Rows from block 6, named by matrix and row number. Rows with one number belong to one neuron. Each number is 500 + 50 x the weight over the matrix's rms, rounded and kept within 0 to 999. All counts start at 0. Numbers have three digits each.
# gate: second MLP gate (model.blocks.6.mlp.gate.weight, 1024x256), inputs 128-255
# fc1: second MLP up (model.blocks.6.mlp.fc1.weight, 1024x256), inputs 128-255
# fc2: second MLP down (model.blocks.6.mlp.fc2.weight, 256x1024, transposed), outputs 128-255
gate.280:487560471469523458511442394515463497490484550509548482534453480439393543527466481444492507536499579516472575464531541495445552487546478420504576513424541503449528477507498602457541540521505496502538532521516506540449445445554591501482449433510548468504523459428479518488449468514493536495575515492486485508512567493469569509512475421491494466538515499607479594461525572527517552470529
fc1.280:566512549533430542519509500565500478409470510514475534547525510520442509500529481496527460520478427522469463470529533466519529469508482531474434519566450512508493542485422463564485469551521466550491505550535522511584504568400529473537564556564498453518472492536481560541466548563526527569473481538440544446534547532542528480463494483487483547480487436507450445440512435459505500471553
fc2.280:460532517491464513522471539496455489497447521477509524520546510488542499467464527521516537567473547530479526470528504484550518501477481494500454443524430534544513512516506468472475435539527605516528501496471463528489461492500488484515490480452508479488568435442505480500581534546562531523533529468463473470491471512492548473526538497484465520503474484488533473488487498473535524512483
gate.281:538456471538480460519523503537531465406535528467464500477626479482535465476543458405534491501537546462511519466511471541472550443524562560471547506501488511555569540544465543463461494472518528443484388513492456488462581477515464517522567465502564510439519495502502525437527440460513439506502440543517491418551530554455520507488495485518496604554467486561453555514552498585472531497440
fc1.281:482460485441528538496512602515482422488482531509519476505464404474489428539465557551476529556530537489509514543461487465512512483467533504474548542398471516493511538540555508518539422473444504494505538495489502505435494452479558546499517514539424524532520494494488516511541499513480571499520577435533515461585444515550492485496620472482486543453506506510431551463515519508575469478464
fc2.281:489475489456488482518512550494522500447533546538502476472505491504497493522453525514488538548466492461479505473490494526464446544491565504457533561526509488562503538497533504502522445485548552494600476522490589506511473511464488585555551529492480547555497524491478481477531457368516466541472480444435426456534458470440502456492483566502471533541518525474472512488482492505527468497523
gate.282:424375555527429511603555504543515488437501547458483473472498526480438386501522481549614581429424500509489601560574513480517469597465476511452590542649445579421510464519594408509432563538593524431497527551555476509416545381561517500572475630443432474476459571501457584560464502493435466526528498537469594484641591463530546498531405528461541551419557441501577512582441525589497479378408
fc1.282:654600501444552515471538613645441500550533287537530495581498619497467586472480479568510553554512485482506446453490522506419572423501595499518485509351546468560564451413513550561406393522458508485521497492577525417521475512489489414407552423539495561409479495507672422418541481447598489497506496586579495599546558483515496531499501437510507390578520467487463634475440455441559488542543
fc2.282:359496531418360434519523499439558579519505649547446445483514424546452539474510574520441519459544552436578576499578482475547550553507587554476567430694545518526527425323351533497478620612505491615515624513648470552384444439529472508476471549525456564512505519357434606496501490479504349508554503572555480417542548537510490454236458538457542527521530553528542512542442554554460619553354
gate.283:485486549464481495494538470558440453534509545435480551466426503460479472515583577563505511536530435418470444543623506494452472528568478535478541520517459575580515480531546524416482511538483501510425393468522465500475493588497547484593464534531612512560404465488503549566484473568430526517531528464543482520489474553457444543490510464417534530473513470530516520476478516468462386519447
fc1.283:433451546465488446486426650413477441461411447557522554495566638479508507483515570469470526520595456513488473511518512509448520479538428453573444462514520419431486428508486471532491445561589438478486469516561484500465524533489481544424429539540496456466480442467541450499501436516421477519440477489464541456537521533550510480491547564503454464503523484470495507507539539495509570506503
fc2.283:498452535540507573507525439514470463528513481462382562439540514509495441545571506518445474484578533548551512454437475552521500459485532474499487478510521523449450484488557511528508459540524538453505466469534515479475520463475530478561467562570501438533441426452535521510548433605547477520496536539516523542548519522512521449447512467557472508507450556520506489513491490527589528509470
gate.284:502488576491532474458521530507497472476483531516535477497548547491470505518564535453536576485480521543484517457568566465413500496528495548479540552508531534397459412515459499476528484490501461451528497437563484479533538517503535502468474491484581447446461469497470537518440455569542484517471528467561482508469519485506496528509483545496575541516526457474503466529491483469486502479548
fc1.284:457439506481478583406491493513526484537434480424566571494495494541500474436518459569508581513495533555484505524540433432523487506447495508501523472509512443511502496520529539446501577501501539517529540528438494564563506433473462573542458500549491383449539529525503576548493502522495511414536491538523409457566512504511445607490508533558473528538512456496460483430512436461483537477501
fc2.284:455472475503494519486554476474480549546556505519416469490458474499510476448485479447447545500580532456556479485506538519545481504474530531484465483515517493540609511551476545469477569503464446561459487524482491478423495562443499573552526500496470491458493515465539531522434495510512489486465506551496463549479530498517511546418478484506512566529484437555602482493473521507581503503435
gate.285:492551565484474475501497525546507627503422466526476540512473511471436451548504464503488473522471501487489456548476490546510515515498585461499525564518496504524518542533479474535531535515552511564482529467461488503447473558485441477517496480484576454521461500468484471424507457580448546493473430523446529524531511521475480501484512460461492474515422581508503498465525514532510510488516
fc1.285:478539459538525447585411562552512550551436487453467470492462485434433481529513454417531501487495504537527562467449523500505563480484482534520394514463487525469491557446497457440434467521599516477573470463501574489520433505527466456475518529535404468552508507502480559500578544571506505472429469522518550495549597510498496540543554566530501432498456519454470463512537541483476605566508
fc2.285:545392462477485548497445445514505511475558540473508485457486473482548503505487517566503508441528502477488511465483490479485536471460480551437490453569538514475444484545533565511547490515469524485502512534500493532571562534443590580511483538539503579574466546476527492485552507490508505504533526454502531434491438514507526505468508511515485560490505455546548481522445503505501491476492
gate.286:523647573473593400500556488586485510580509439476521526483615438540508507598493525512534402514555465468493367568513511481501466467529544469521457479516499483466462549522491508534398603380522499426497481520486481441528440565585464510558538508536551464460504563456378495479469510557571399466485549469460503549485509454483543397600497521526528470432475488514452546557520447552435546529529
fc1.286:548514592503400401469506516491418481561608466471504463528553558449540523544448539449535547535488510360557522547460522533490469559574549576520544496491558492444476411515577466425422613516487474477489394484451480516523457575412444549566421422460653488441468530578499477444543463557562518504450514507485500544448570544496560454471464523498496516500475496469667578514484407521472552469564
fc2.286:490508504416504444389513449417491475521507494497536406453526541479451553517542541512397522501607499543510513527522530443490389513537550452488509611459512524461539505496490450511528548407464467502459488481452426551501472565544477554506553509561587455490458478511441486512437477583569444475442460498487461585511466402553520473580560496483499423486443434521472484543536509531441593591475
gate.287:482516530521573486542521486490395547411452573632535413458589591393445510510498464492439428514528546437471503577546574531483400490491533572621405576508528525498469454508517474588498468536373460474533448468683525499555492523401490552457502452490439480434436523463453466508435538580379539388506543489521347465508585560579457380495604474523495478539498580401602490546540496472489499553478
fc1.287:574507521440592509527470442510410521434523545483531536477524654446549476447427405553469459504456525445460527529547560587548384471401584522573378539497451566449479406499489489491530569499494476468530552513537527494488495421496421428458596426527396508480441418511482472528466540511384448531487574455465451515498640659606555493549530520520568484490525525432631599571498425466550397541454
fc2.287:561398437514456581395468602482673536515449458460485452549485340405470556506502577397562530425522561527484467385461525470543590461552479555413521423441500413508514503555505429468500464402679592579541498573458522506530515500545536583501473528563660438601628560513483516470601491497651470557475372441510551469553343470423479487529355548426503573530474426562426414452491519544422591317449
gate.288:570545483508521487450533465517480524542443496532496531498501465516452478523556497533451448495524494495586487537539472452495437396570515492493484535420514523564564514479495562541547553491395571480526475493531491500495508503476512482513493497445515501474513513531442528503440470490477538566493501500518516425440449525533475457514515428482435463480515515536464479439527484512575511555535
fc1.288:477432511529474430484502525456558451509455464500499542516545564512505514452502471598456500515474532464459481494458574456472482590557488483488471439518476463573438532540483455480541487521562516546469464448525489468442474459523431460487494423505471527486570451539573543489509495547476538534458517388516502561558519473404543505544519552500536476523497482565551492480540538519546485556476
fc2.288:454449523487482482517512492473531503520460455461483483491486485463510448447565530488515610483484536494519452506510456506491489558436551491466478511491503532464510505490480495479500561485569493485483519528532530499560496455467525465490485511493553520571511426565585483448558487521546546480501518475472503501530481508440497489515515484533542485540484538543435534435469482499508491512504
gate.289:481488444450524458518455533496496519483548512529458474472536542549490416471511547459489487499510540509502482401530546488498548554447499457494476580498581471520478562464544579501454499483480497478487509506461529532488491509441490483599572505536577509527496524478482493506498520507514407520489458546481578533474556525360490502569480467548481438548506558550489608503514532470442540601538
fc1.289:426517493476542508450469535501546564564515512534454404423528552521487480532486516446435542469514539450563564476532499490434573519544440426551570463466574451502532526403477521487462455467476494488555462518490465475511489463484511468617491536503479496561564574531553502527571476465471574483447477445534494502461472533382523483480472431523461512479444574516551543520489452541519527597509
fc2.289:461571537459489454496467523447536509447594470532516496536464508510425493506487476507494483568400531451467500582548451457515442487526460482504444552508526473469514478470432509526489531521431487497506481503513578543462455463445521539503599452507569541505516504544523534528495518467551517495540499541503509562467518528490513471489482487487500495436456589543624503491512495481479444457509
gate.290:370485521519503570481552467455522503544506510459569583521515503556445452481536467513439510492482486503536499478558541575511513459495507516491442567425561542463561489477510496512448490513471470460544436443478538529484428485550497561550497462481423558488544452468517507574500468501453546519541461508444489449549485544429494541499516478516468538483538496544444422527522493519449452507482
fc1.290:485488467495513475572540464428524509492505448485519524477435509577400457484441546544442517469578465447496490540516477484517445471611530513456565529535526520542533464504469575552525538440502506493609562518501487511474491533529518522581516510474541456479511463530468508460506447462467564487454527541456516516435463421402537551449477467484477524534459472465524454451497505565521472434468
fc2.290:585517452499477459519503524499502557551639503440481453517527523494573578460491553399521466523516493448505528475462486554517429511420484471534507428474483436479489481589487481494429381494473543462446553531531512580483487446465494496472480487422543505540484528520499553513493529559476451484527584566548445552514501539538497483550450484518476454421488573518554514504518471516537445439575
gate.291:506622460496528456555515531517450445496457476456468527561540459516498555486534427581458443453470463472511495466474496488538531444436545509452531513477467494508468435532499501581495518453456453473471497426512492498552536562569480548523508464514519472464495468527472521458514510533507560453536532533401435475462543475476501549519465537602451429464470509443613515467477479547533547487430
fc1.291:544451515512597509474450454442465473586512462500510545425590458500452451481504537534429601510462430609451413532530526551487517488475516503464480513446560464546445452544403487515490503438481543512414501461542508525385568446410493483498504502491521478535475599463433420520501596607553481579529526502541516588552545497514444481562557561546556553537432398515440429460563497486486523431487
fc2.291:425490514530558532518544529438461508522438455533496484418583472521519408404451465585481508524510563458479534481571525613544523525487514544509420487509534529529464517444563540496537445558548559416438539500537490501462509506521463512458436506488488518480472545428483552453501471510454376500526488541514483513453557470428477458453434551435463475524412506500538452515506553559553527470478
gate.292:568496557500593632452446505507518453568480502497446443514574566446513532515526465499407484404595447450501577529532506472452544442586457431497405542508472445471555456485478432432520530492376451510493428458522442509557566509475466505428568500505572451526539525476433477592497523586433425555516502475537488510549581465467438444543417494566510483455447525483525511511440537472513525536502
fc1.292:495418494519412609486499578481518508538513454555455470488427500498562534561505446462453487462536497495532550558420525449513495562533498489534461543503528477581467423451563523452489502485513499584573495499456436485495477521502520449484536533524474493558585525505416507566519433581497521467537452455478514481538466503502438518478454447452545547458562506500512464469518474541551515525598
fc2.292:407535468451531334499541536499469516384505485488573504526472473467553493448510560476494477545502501504469419476476534496531479525466588594507621474558479461515478478456495554513488464561582530495452499525494483480518522476468540444593514539523511514495462545541543528464500541414490530507514533483494532488475505506519475514587539439515476505529510499495600478515539500509494485498486
gate.293:458472501585488459412516493511555612455513533478424479527610444471466508475524570452559456488515514459398434576463516521481491457469434546514525458534428610534586446536467527445528506515491561506501454499449466434570469542532477582479455437450556527583541548516468542520482496523493447486447515601596415543517531468515469545516477482496457452517382515530540473411467551502448547496442
fc1.293:491493514454434591494491472467521507529525522472529491566454570565521546482531489509481564505565474462554515446462562556521475493502445487509515408444502495537410591460446534547441467489559411414476509528470466549437426554461475379497458480520435461575472466527498486588480527444530511520464546493431519434437482524459552496528533498496470503537517453458510488538492513488501548546418
fc2.293:492473532547559447496556478491531486563502520536415499511489486517489448486486570488536473477476477556435482574544507456486493450440563458499493530566549504557464411522526517507555511582505566528475550517481536481512530510546489558459468509453582506490453460525446512477525550600459473497485540501561513525554506501514458548488462470470506605573440516456485481459459536540499482462453
gate.294:445519488471495511410432570456526517488499490480480442517497516563493490522474464417510491557494447484557523465483568537529528488499484519461489542526429467518460552459409448501496419432450546527485542440465463579508520493545464433436551487499513469596437477448473463537526522489513484461545509417517564506450501509460513569576460507540461503473512514448550526553531566494483508537435
fc1.294:542546449563391490440453552473455416524489522537515515479489493585459509520493513487493567545492543512503565437522465457580518477474538499507614482500440525520478514487503511429533452461531469496469555445538572452507548493495544527523453510478508518507489518528479495524452426480621391559520536504509536445522465544475516419386574495450497481493568553565529460520448553517599500481443
fc2.294:506543467616449552393473566522478493470422545519497440505516587523552490511498507487499542623509500435548449560457574501478529530564471520479494497516462418528440606497454503422464420424444509437512515467520505479438467478484480500478573486447593452502564525506450572501424491502534465503535515476528509525489589497464581493476462466486494477465460510472464555573442516449567526463451
gate.295:484536444600593486466514471493516491568487448468502468424503496424538542478561469531546515511492445451468517535505481560526463459604509403518500512484509466570536475495524475516530535524496571480436517547473492459498501514492415533465528524549544466449510526511498520501419525502474458506451508517549540528540542473463527498464452469578529491594508558492576456469464492570496543576505
fc1.295:500472508481573460562528543510525500428544557521510566436586514549488508483454506567486529461463445451461480451541603486448514476582487534587541461509491517474546453496523545401530435524566531470559488506504509486498518460481514524526557553513484511524493480456513514515468535493494517525528524458421474471507555525509515473482445487545500554451400569414562452450524463515478490486534
fc2.295:520486533432443467513537512530470523506529539474520521622490548540498466492475514441489523494457536599499517515469544478525535476434502586499589503533476513441465555476483449481529469483572475549540465488512484495511478531558594483503493566467504576517496477508482467562470512481547481555476540432456450492541518478524468494508470518459478500498449482481484537479552530507544476476478
gate.296:518504511533575443455487470552578489536504487572530523454430435479466479550519538539478478527533468582462573517439476462546476447560532448527548502434471438540539483456495519473476519538468450533445533576533520472506495460447499531521461412453557562532463521474494524509560517456545492511523548538488430443445512501507552477510518448485539500484519518600510476442530442483492483605516
fc1.296:496533447529532435538515491546505513513522527460456504511484503440531447445470496502566509544456492394468462563497556567483544526358494460469456472528468412481554515550526479513592457419510525519546505464520487503499498544470422515457473521499549458469502504505491500491474458512489460519408587536506504565478556551469516457526476554535484427528572523530467514544490533462580496429481
fc2.296:439485474518527476506595497492496513408499540572453508554517545456479487445479472516487465564496432483448514483503513424532477472537539477459512484490472505496535504571468495402441425475489520506512513528491495536466494556505405537414532526517533519455528493476460587522552479485488404502521450524491510566471568612523463530518541570514500491479488486488548532448619575492517509440447
gate.297:535499513552543486447548410464444503511472483400508449509490539523507478508547526532495604518488460489507453509389525492539460498481552514561498534485493456488489491462520499531501506553434440516494473563511475397508522534467488547523556485565518518479471453540529476539473454505462545515453455497440509442496419529513465562591493580509558498438469575486454506501461537498469554510517
fc1.297:506419574556528476464525508489529548476527474484456493509459558538504499491573560558455534528544490501485523529483586500473415533523413444508547524461509486515477441514496474500478482555587429489457494452469489456551566523533484472595503496511524570464478561491516465556495433545512498424557476453445465465437481439474486523586488483487483442459557515540608550494463437579451565445456
fc2.297:502497538467452510488498473480502486510449589525554543515466524490498491517510527441480472552525522515519466555494436539528508449461513489497487536554514512492475526554497550529516504510538533546448539468551533451488497523507485501493480525448504431514469556464474502455454485494537539531459445551514519567502534507522502461484503513508486483452509465427492485520506557446481487525506
gate.298:555515580535425528550489496575457443566521518512403532503531491428488509547469548546441528567489491566486505471490424493552496526550524383510523571481517534532553493462439523516345441541475497482566491566456558496592516457473522555591485470538499578559529550529547529573466423576472456496573448440446372507488466517537562494498440492503403541499437560467423436511428409527542511436469
fc1.298:584480569489556338480483484486492530419544474554503545552528482471481531522412468487388474559463504490452445470497425505501502533506507537464363485476559501499508554446519463540475407510509587559432487576495476498558495501508485430421491446485496477543502572453512504503436466462471518505567492490568462491474511480459544501535458448476517485560565574505507467543513509484504443520530
fc2.298:463501478521487499513507526465508495445499543554617427495509425486563457514550548479586560528481534563463490490452548465512462496526495570507534526442529498542525468505482470475485521454482499588480454479569515567452535524490439567478483536472492503551476484513457483520500533497528551482471499541614468468472487469434481441514566498575462503431538520479514576428529513499487439512533
gate.299:557483505561525504508552496490436419469466502542501521459469496501482477505471513537486491539483508462501495543586574569513488493577535459485477515502455507558499452491502470587529439542478509580493442477554489453461574500565568569516553518476490504448559533467516478487493505509541471517489476544535575535516458444537452485512430426552440532465480505490488430506437505548506562431506
fc1.299:516577548478441497511475530554436482431491491489448534530485449488466468473503526518562477479444506490533470507503410485445519461482512501441450498551495491491503519525527493483559483473547478510471470478492474570479429515491416535446569472454509550472468505524390512434472528556517495454557516461481481481470414465537507550502498535481528520507444543464504483536477452507505475500438
fc2.299:483480429558553506504437498554539526506509518485530503523486517474502503505526467491542436459548586488489535505479486478501443470508550473512458457472510454570449474529502536561485542522536576516520420437531544478476592436504448537496504502506504514547562464493502506484478516501479487453515516519510499488516523502572507529546506451481455458495485472459493495431488517572490481529484
gate.300:490487458428526522575553492556462538487571420440507477501506505484459550498503466490479468488562491497410574511566493486497530506458517546503469494471493501451504431591530485529500440529526464474514461514538528471501435490504448547512484496456446450483508550530481506549422560516514455474487448503467458492528510452501498500502489516523516426452493497473531487547517542556455510508486
fc1.300:539474476500509482443480521506492525469563526508439509456483509535529526530534485548522443406509534518534457455440455510501517575492507524477446494525460471504502498545552487510536497540513514479507509511546469458566475498456462485462500538514542498485523559565540468549488439514549563555503559509465542587505457464501459425478459561435507473554457531468430504503467484519522471480487
fc2.300:527524551511486534482560498475519524506466515519387461554442516496443555472513539519517477547538518463486492567471533519548458438465559578485461507526455481469565511517487512462460537451489470494453514510536570496491486516498504544520469509487484481470493496540445515479519529498486466512506421425442451504481535480534505558579490472517516502505438487463483532511532505492437436509495
gate.301:535486486535449481495437480470471474484454497541524535479506493580473507557555474524442495531489534416529559487504511478563539465536517438451510540484528498497491448469514445552446489418507476486461539540497552511464536440540469546545504378487473493569476557570501474591522459571478458477516467483554582537502473519530497496496453458484477490542496534554466505459553589499496553476497
fc1.301:495516461518520436497481485531492432437491476523491417431421488540537498542452565488543427535604582521426476540428478514504479487519488486548418438427515546525578499499514441543538512456429551548479499498469554485465505508571518516484504488504436507528471486492549485430552496524420496536516568527575453465551515467500565564543570521518600456567462534494569585478516583462543390530472
fc2.301:458461501483408423463428521554548507420516511510573520513468506497504475506469549515548496518436579472497463499419499477499524494469527504536456456475480525538506475498546463504503516484534513556526488516541538444443564496538492514555526437504525535531571513565506469458535512475486509430560494513498530498563509408505529483490495511447470507466510486493552485496535511506479441533477
gate.302:514579486568483603412481517492480420490515573540523475571519528558522548513556476565556469523661463447534507512463464458373467474527507459475561414498488576476492547558430519518489575417498490444494513465468519417483447502471484579574495520560498469520499503533397502542498428439515495519512498505489450456555483509482552519536594482527437456482435496488502470551503453509499613540556
fc1.302:541503452467473445438609423471458443603504563482433519564468403489537503495494551492626538541612428454498484559441518424573456467417525458516666546482425446576554510500509456493479454463547488511389498468486467457557485482476581484542430411501601471534485510477456444543449540471438483583536555402536551448480513527523549492515516543457581479573550522465415454445438465464508537535478
fc2.302:522451473476539476461472543540389524483485514488555477516463478552524595516428535517468505502537524388443439376532529518555545531552510502482462572548487610630554553511458502457502477474570544487483564519440530479528483488540451584462465447413529460440525545480546485444498496483462482438494487503547542518491485586441478507489489557458586481492550500466505526570484473513566572439503
gate.303:491482462495572508544551481468516517450571603512517484536494489517514476536552464477517538423466450483476497560516448447473538452549533518462474459420487477582495490453520517459491527535490435437426501481531492544484542444466458592513522472499483575475561450498479539487526540517494493537483531496495581472463521482571527448549520451451452488534490484506480462454521543573532562500500
fc1.303:468449488453430402547465518602434436551524484551475470554540477449510447448458538570566496468597523496464462472456459451476571530505533452512513524452488532522513455535543441536494505481447493526538448515518458422446550531582582486472537446428548504459381518494515527551501473453539468489605483430479511456485385577474516518528490461529520524521512540544525463487513524468523480381493
fc2.303:526552510498473539465515559481516525527479520511561440577453627566510584522520526537578505486544498499466463580522523533476560505547530479548492480520487516511481557491433531499502514477458458444473564532491486591418474447513401531426500436488456542443503431526454495481472471509493490489472491455524555571431539483516461512480516505481433431479485459503497506493429578476486448455494
gate.304:524476495608423533411393516555453558641500508580514533523445557476424471431591504561666520685459333586501542406512487580580629483618491457481573579489517580545562584366387555472560530428575526487489497541455475514529440453483602467505387478504563569491381465397565479584516468437535529507485479480460462460387508557474552469430570374437479531447567504515485374482541478456536479458477
fc1.304:434557457527571499445354468410469489614577482548602428506506479557451483463526580337591524569488436516470478498649460643444556568615506434523638501458446562584467546384351429487534471458478582450423597543410490460510425399533622379494484393533518609604525518315460617538416427466528445527462545566472379466421486485548536491457533494479414434533480541560455446468513410596488431553408
fc2.304:417506565417483464510456548470414502529596464521538380516433519416519545550418588453548570576374373500391575412595486510576479495477574451552530530510422613544466479486304406469431399473437556521516476480452571447564451516396586445499517462449506594572467510432623531373521487467505562469463524552433436403526503476525485520470541558521615526570441515481461416427479424450539546438493
gate.305:519483532467539400444521472495475472598476507543547493459462533539462414521488498440553508533523402471549469504525455512562530484522522440405566467524534477496499600510465559522581485490484433502581489502481490511494454467489615511562423471446534492493421553497478574498516515559598512566463529561460529493504500580517569437536566438510450500451524487567547501468518459457528513495531
fc1.305:513509497525521487463519489430557428469530503466504497480482537523496527509531506485565458509557476489507433397496510522560542463541494491484491469490502460506506521492504518493498457501615577488450554516443497534557493488498450517548491471455487535590502462465509543543474455441527477492474450534510534498496514559542514441447538517534515451439501418508490460516535527461495583538512
fc2.305:434481489499452404409487471436529590567521526483541481467500450552516493534470492451535450480444523495474376512519494481518610493477492509503541456551489514480593447489492564414481535536637471425584544499479467526432489531505474473493449539469473506575526469560449561493481536535567532478530389565534381475461459487535494433410459478529448454495475472506460534470511517513438453535531
gate.306:438499556523535496544517506498589549518505444511458521523484492462433515513446493397502609457516482460503505468548527457541533498550521519470460638475539458544554533505509499508516489454479561534542451525552541492543481524506504535527507536501474519442515496530513496500468508534565490568519487472482406411534548527456522502538420488442419517550400493480497593454570574541449521407504
fc1.306:480464489490486490490519479541542523507520499466500510421485485547487562459557511578531404490410450449492457525504426569549555452506509445543447470508431468466466543563542552438488537435515515496440468493479506513528451511479514467463609564422494522507545449462463488498570451466466543511422552436534611603504475465488507460564527526584567549527479500549475505535508526463468442524508
fc2.306:473500495507550474416527615500511553465562443488470460553517539492440491484465585427490596417524494456512532437504556364509508494476466479444532566474461486540529541497503546598518455480529577546571463472550598495506523537523459554535493538547446489535517520484581555522458533506543481489585442492505424450493517520512447495506456486455467483519497442526482452497584538518568511471512
gate.307:553441464580502578457516467482540554493511453481474562487476462489483552472467479529504536534412517470566519487554463475440498544485472625502520546447454514579533520502531462477498485485464495541487522487518513417502532517466498537461501481520494522488523536479546594495448488444555443502508442486591475503462484577384574558474439486536558490390492511504533505450505530505444507494564
fc1.307:492458466492525539503525529518494585469567464467539498558489523481544537498483528557541542482485489547502526502496498451461509508534466549528541430536528524549438479501479478523521483469530533411449555502501566404508566515482532571509537464567410483504533514485467538545471478429535459529482442549478456489529496524490579531508543482544420499509476462515547486565451498473539505484537
fc2.307:521546531461468471378472497457510523490521546468540525455478505474551526533539454449503499454447480468492486469524532536483446520489495504471431610542578530488536513483494545473478497492511447457454446463499496484506496401557462462508500500435520535452478500473521535459541492507498532446482515477546460479496509486528453523435483487475526511487511477522492482549473495528472528522454
gate.308:409562551479485517568504559493518479522545467416480440472437432486505509414422493550517497493528517534431501454511472512451445589504560531488537439487486536532388520479461444572520504464371436519454407501407576529512576580408457517500500391582498495535488547501465500522472478567466495527515516535512546526518439540469563450470517423489538551450573473452538539510512483515494512470630
fc1.308:523495454444442555486438474497561517444466507509592450508497523452505483562421487503506509495438536517475528488513563477534476451492460542562429368575538477486507484417535514424469498458552565427483459500468449485421478442453566588514529485427505514514509500508438523463552505607568479452518499451493512563529507464544538457490481446527603494436390490516481499475510498548461477513553
fc2.308:495496442456452444483545499485498495511450448513515545547462536457462449487550531508475503545439524465554521486442511451552457498424456429524445479530478456492547425466460529535499583518556532480433518521456461495449496513486468531506495590490521516469488475509499476514542497509567453475532598463553455544520590561509481426564419448522533426569465549454515480482606525466506599530444
gate.309:515428463514515569418488455457498454511451449546460505463509544566506444481522480467542459528520490473516536433468433506483508422502567547508483525487544491574507463511500441546526548431538472449469530497429504552581475564487515501529548540434512532532539513513500498541492473492580416516535549451523496465485450472439552485543497470550527471533550393601484485554438485557553456519497
fc1.309:407547524558498530498498517443482531508543596480540536484503412476462581531446511543492525538549415497562561483550506436467567525519502531469469520535485525400540451523447548538451575562421435521508558552593512505497496477555493458543467430438509518501480448520525557526484450473442562550444521577516536477492513441554534563488562467481472486477488466516509464501509493506481454459504
fc2.309:436514491551489488515496421467515475467467566512605477455563495557513505526516521465564576475517513511515544564488496454430524456460612529495486469476461481579527528512484495490506473517549445516533617384536470510543440538506464499524470458469586534455435509538495430490504472474504451579443484448536542531511566593552552524489541459447450528552560513502481560496531553516500498543579
gate.310:581648495529484470510582508468453478496522450522551569485526513559491515543528505587473506569519497471493498450527552520533539515474488466521520539526458502436529541517480470552487485457453475487481515502483500453445533512541429509484426460545530428531448513483533433560459476520505554489467502429522543564526523460448491506579519458405536486517474482643538469505496583474503461525489
fc1.310:481434523437544540446522489431515465503493461414463499481409416434485529491466438554483527511460534533496479533558512476422521488484508504441528514459456513422496524503446459481500508522551582449547420566519508475551484443451503479528518496539547574466443396528433578500497547535528420509547475510479488507443442495527549478458507571570497509529465470458559523478573492451429490473489
fc2.310:444562540442557455502531530409510494510489448565524498509498440467546446488530510548472507512515535498480524529494512413514483515521469467551535562480494518465464490476492442491520438531475526512492482454500502494517514512476468478484476552549460566508483433516486525531543522524477395492567427536445516550466553509568447496492467488499577480570520499485517505563479549530441520473421
gate.311:468546473441559417498495475528541494520534493433514536529522408535512451463501578508505443507451471486479505420535460540580470470522487406452422550516569584507451427578529433506521510483467523521531535538442447510548533473479478519422476466540550541460443526491423577589506454488479566499491609540472515520498406460517570497619448448562512501496479449623511559609503549478503539455514
fc1.311:462445572446506526498539505459427460478510535533520492514494483456407554492462532499543505502480530548438459458554494487476464463487529495415605412480429476507537459448430544531393561481414472510444474501489530491565483540456512458604526570455560493444561475445451457445490473470543511437569478489534513489514487513499441393489594467466508587472518474494502447489573566511458490504475
fc2.311:404434494461525474559439478505495515491513562454505458445531456547474509462385475452430457402523530488511504506583529489526543591566584481532454551585541539471391495525507549475500475521525458531578557435500465471424490503428428500564477487494495462497493511566529506504581488543461522467521593499495567431437498470573514466520469470518455550558454544477508565543501516536475523464451
gate.312:533557551527566488521456508508530516501473480532513530551548479593522528563636555578534457448506452559496461463459482484594520450480443434564415513473500491487504457449476478460528367553485499467467565477416476464543523483490542493536515465505495519558528518478504534487509521539524528532497482528542423578546525565535462445548495509474497493388519532507484538482443519456519490525378
fc1.312:591456447616598440572477486522529420448523512423512461566546509488455508448484473603438474443470510451408477560521463446494505497467499500432493555545501568512416558482499476490505587546576486467539585528412462562498502454478509469474616547457486527506486552586575465576563548470413506528478511519508568481530465476498481505502457427451482497542487490489435548604555535427461558490449
fc2.312:554418448505587534501540500512494422519539450462561424534531537436496486526424479396562540516598560408580476580482486442463513460500535527520508482602614489397532525473557525479460513507600532512483452471539517461535477447519472488499449576508517550539502539465445575498584500444523516514407538508417549362561509480518499538515506411567540505552477519495452500464461508519454551472498
gate.313:486558564545472538499491473473456504512530499503528569498499534426565475526511481523591486567435511433542498444447481439588502496478510505478572478560531540549461461471501564572481543523463497511538566521461562562533557576553450399558527527528502501553526526552439450510461519562558502495457476443458558506505443505497570466476467477477443442477531500507459483436532527512531523540551
fc1.313:499493492497537498483449502448514491470504459402534500482539410515556545475499483509448515540549581482536569526448481555472450506453441510542539498559519417454519507454515479536530468491547486425537478506481560535580530530531480498439462569423515455544499576559508538453521485473487536494553470559440535499449465449529473500531395565567489435461557538497497467535525499527509483492538
fc2.313:469506486501456484562502533499539465481545495482423534440453556570518529485516476420522514481591482546546454528507510467538516454494480494465523469540479483476513478505485501491512509495395447432508484503508462492505502591500510448533474565444443498448501512549526477562439517504543504537490552493542545497536501534554472533545474500482511481494494500530514432526480504543532487525486
gate.314:493479496492521504550456468474475523516545548506524437503522538501491476480494492461536531506530494519478544484506487440529454469529520470490513438464527496496566464457488541575545554539471422476530504466473407447532542512506503429564496508498505472463459525537516422486503437482577509528476473532475454481539480525554503476497480435494454483471482458504457491438510532518437511566518
fc1.314:544469540478561500491485409494516510460461423527532440430508506554481507491489475474480444516488546555506533472545522525434476501465482541478471522562474559413517471514541483436517494483547468562475431448489515592452490414437474469484473479459496552529508533535510540481451537508496527576510468480532537533506560552439511610459507495526491523457514486471549495495464500491488538494502
fc2.314:517500480518549503452484541477449507524492527530484449476533476490485504476534486509543492485511453481502498514514539536513508454490479505526523491509526468536513547488544446453472508500480459496439485512540503545484454529562537512508429474547458577502452519506509510506473501479465515540552544499528515478561548539528563519477539471467471523495504526538507484495515530454543496512551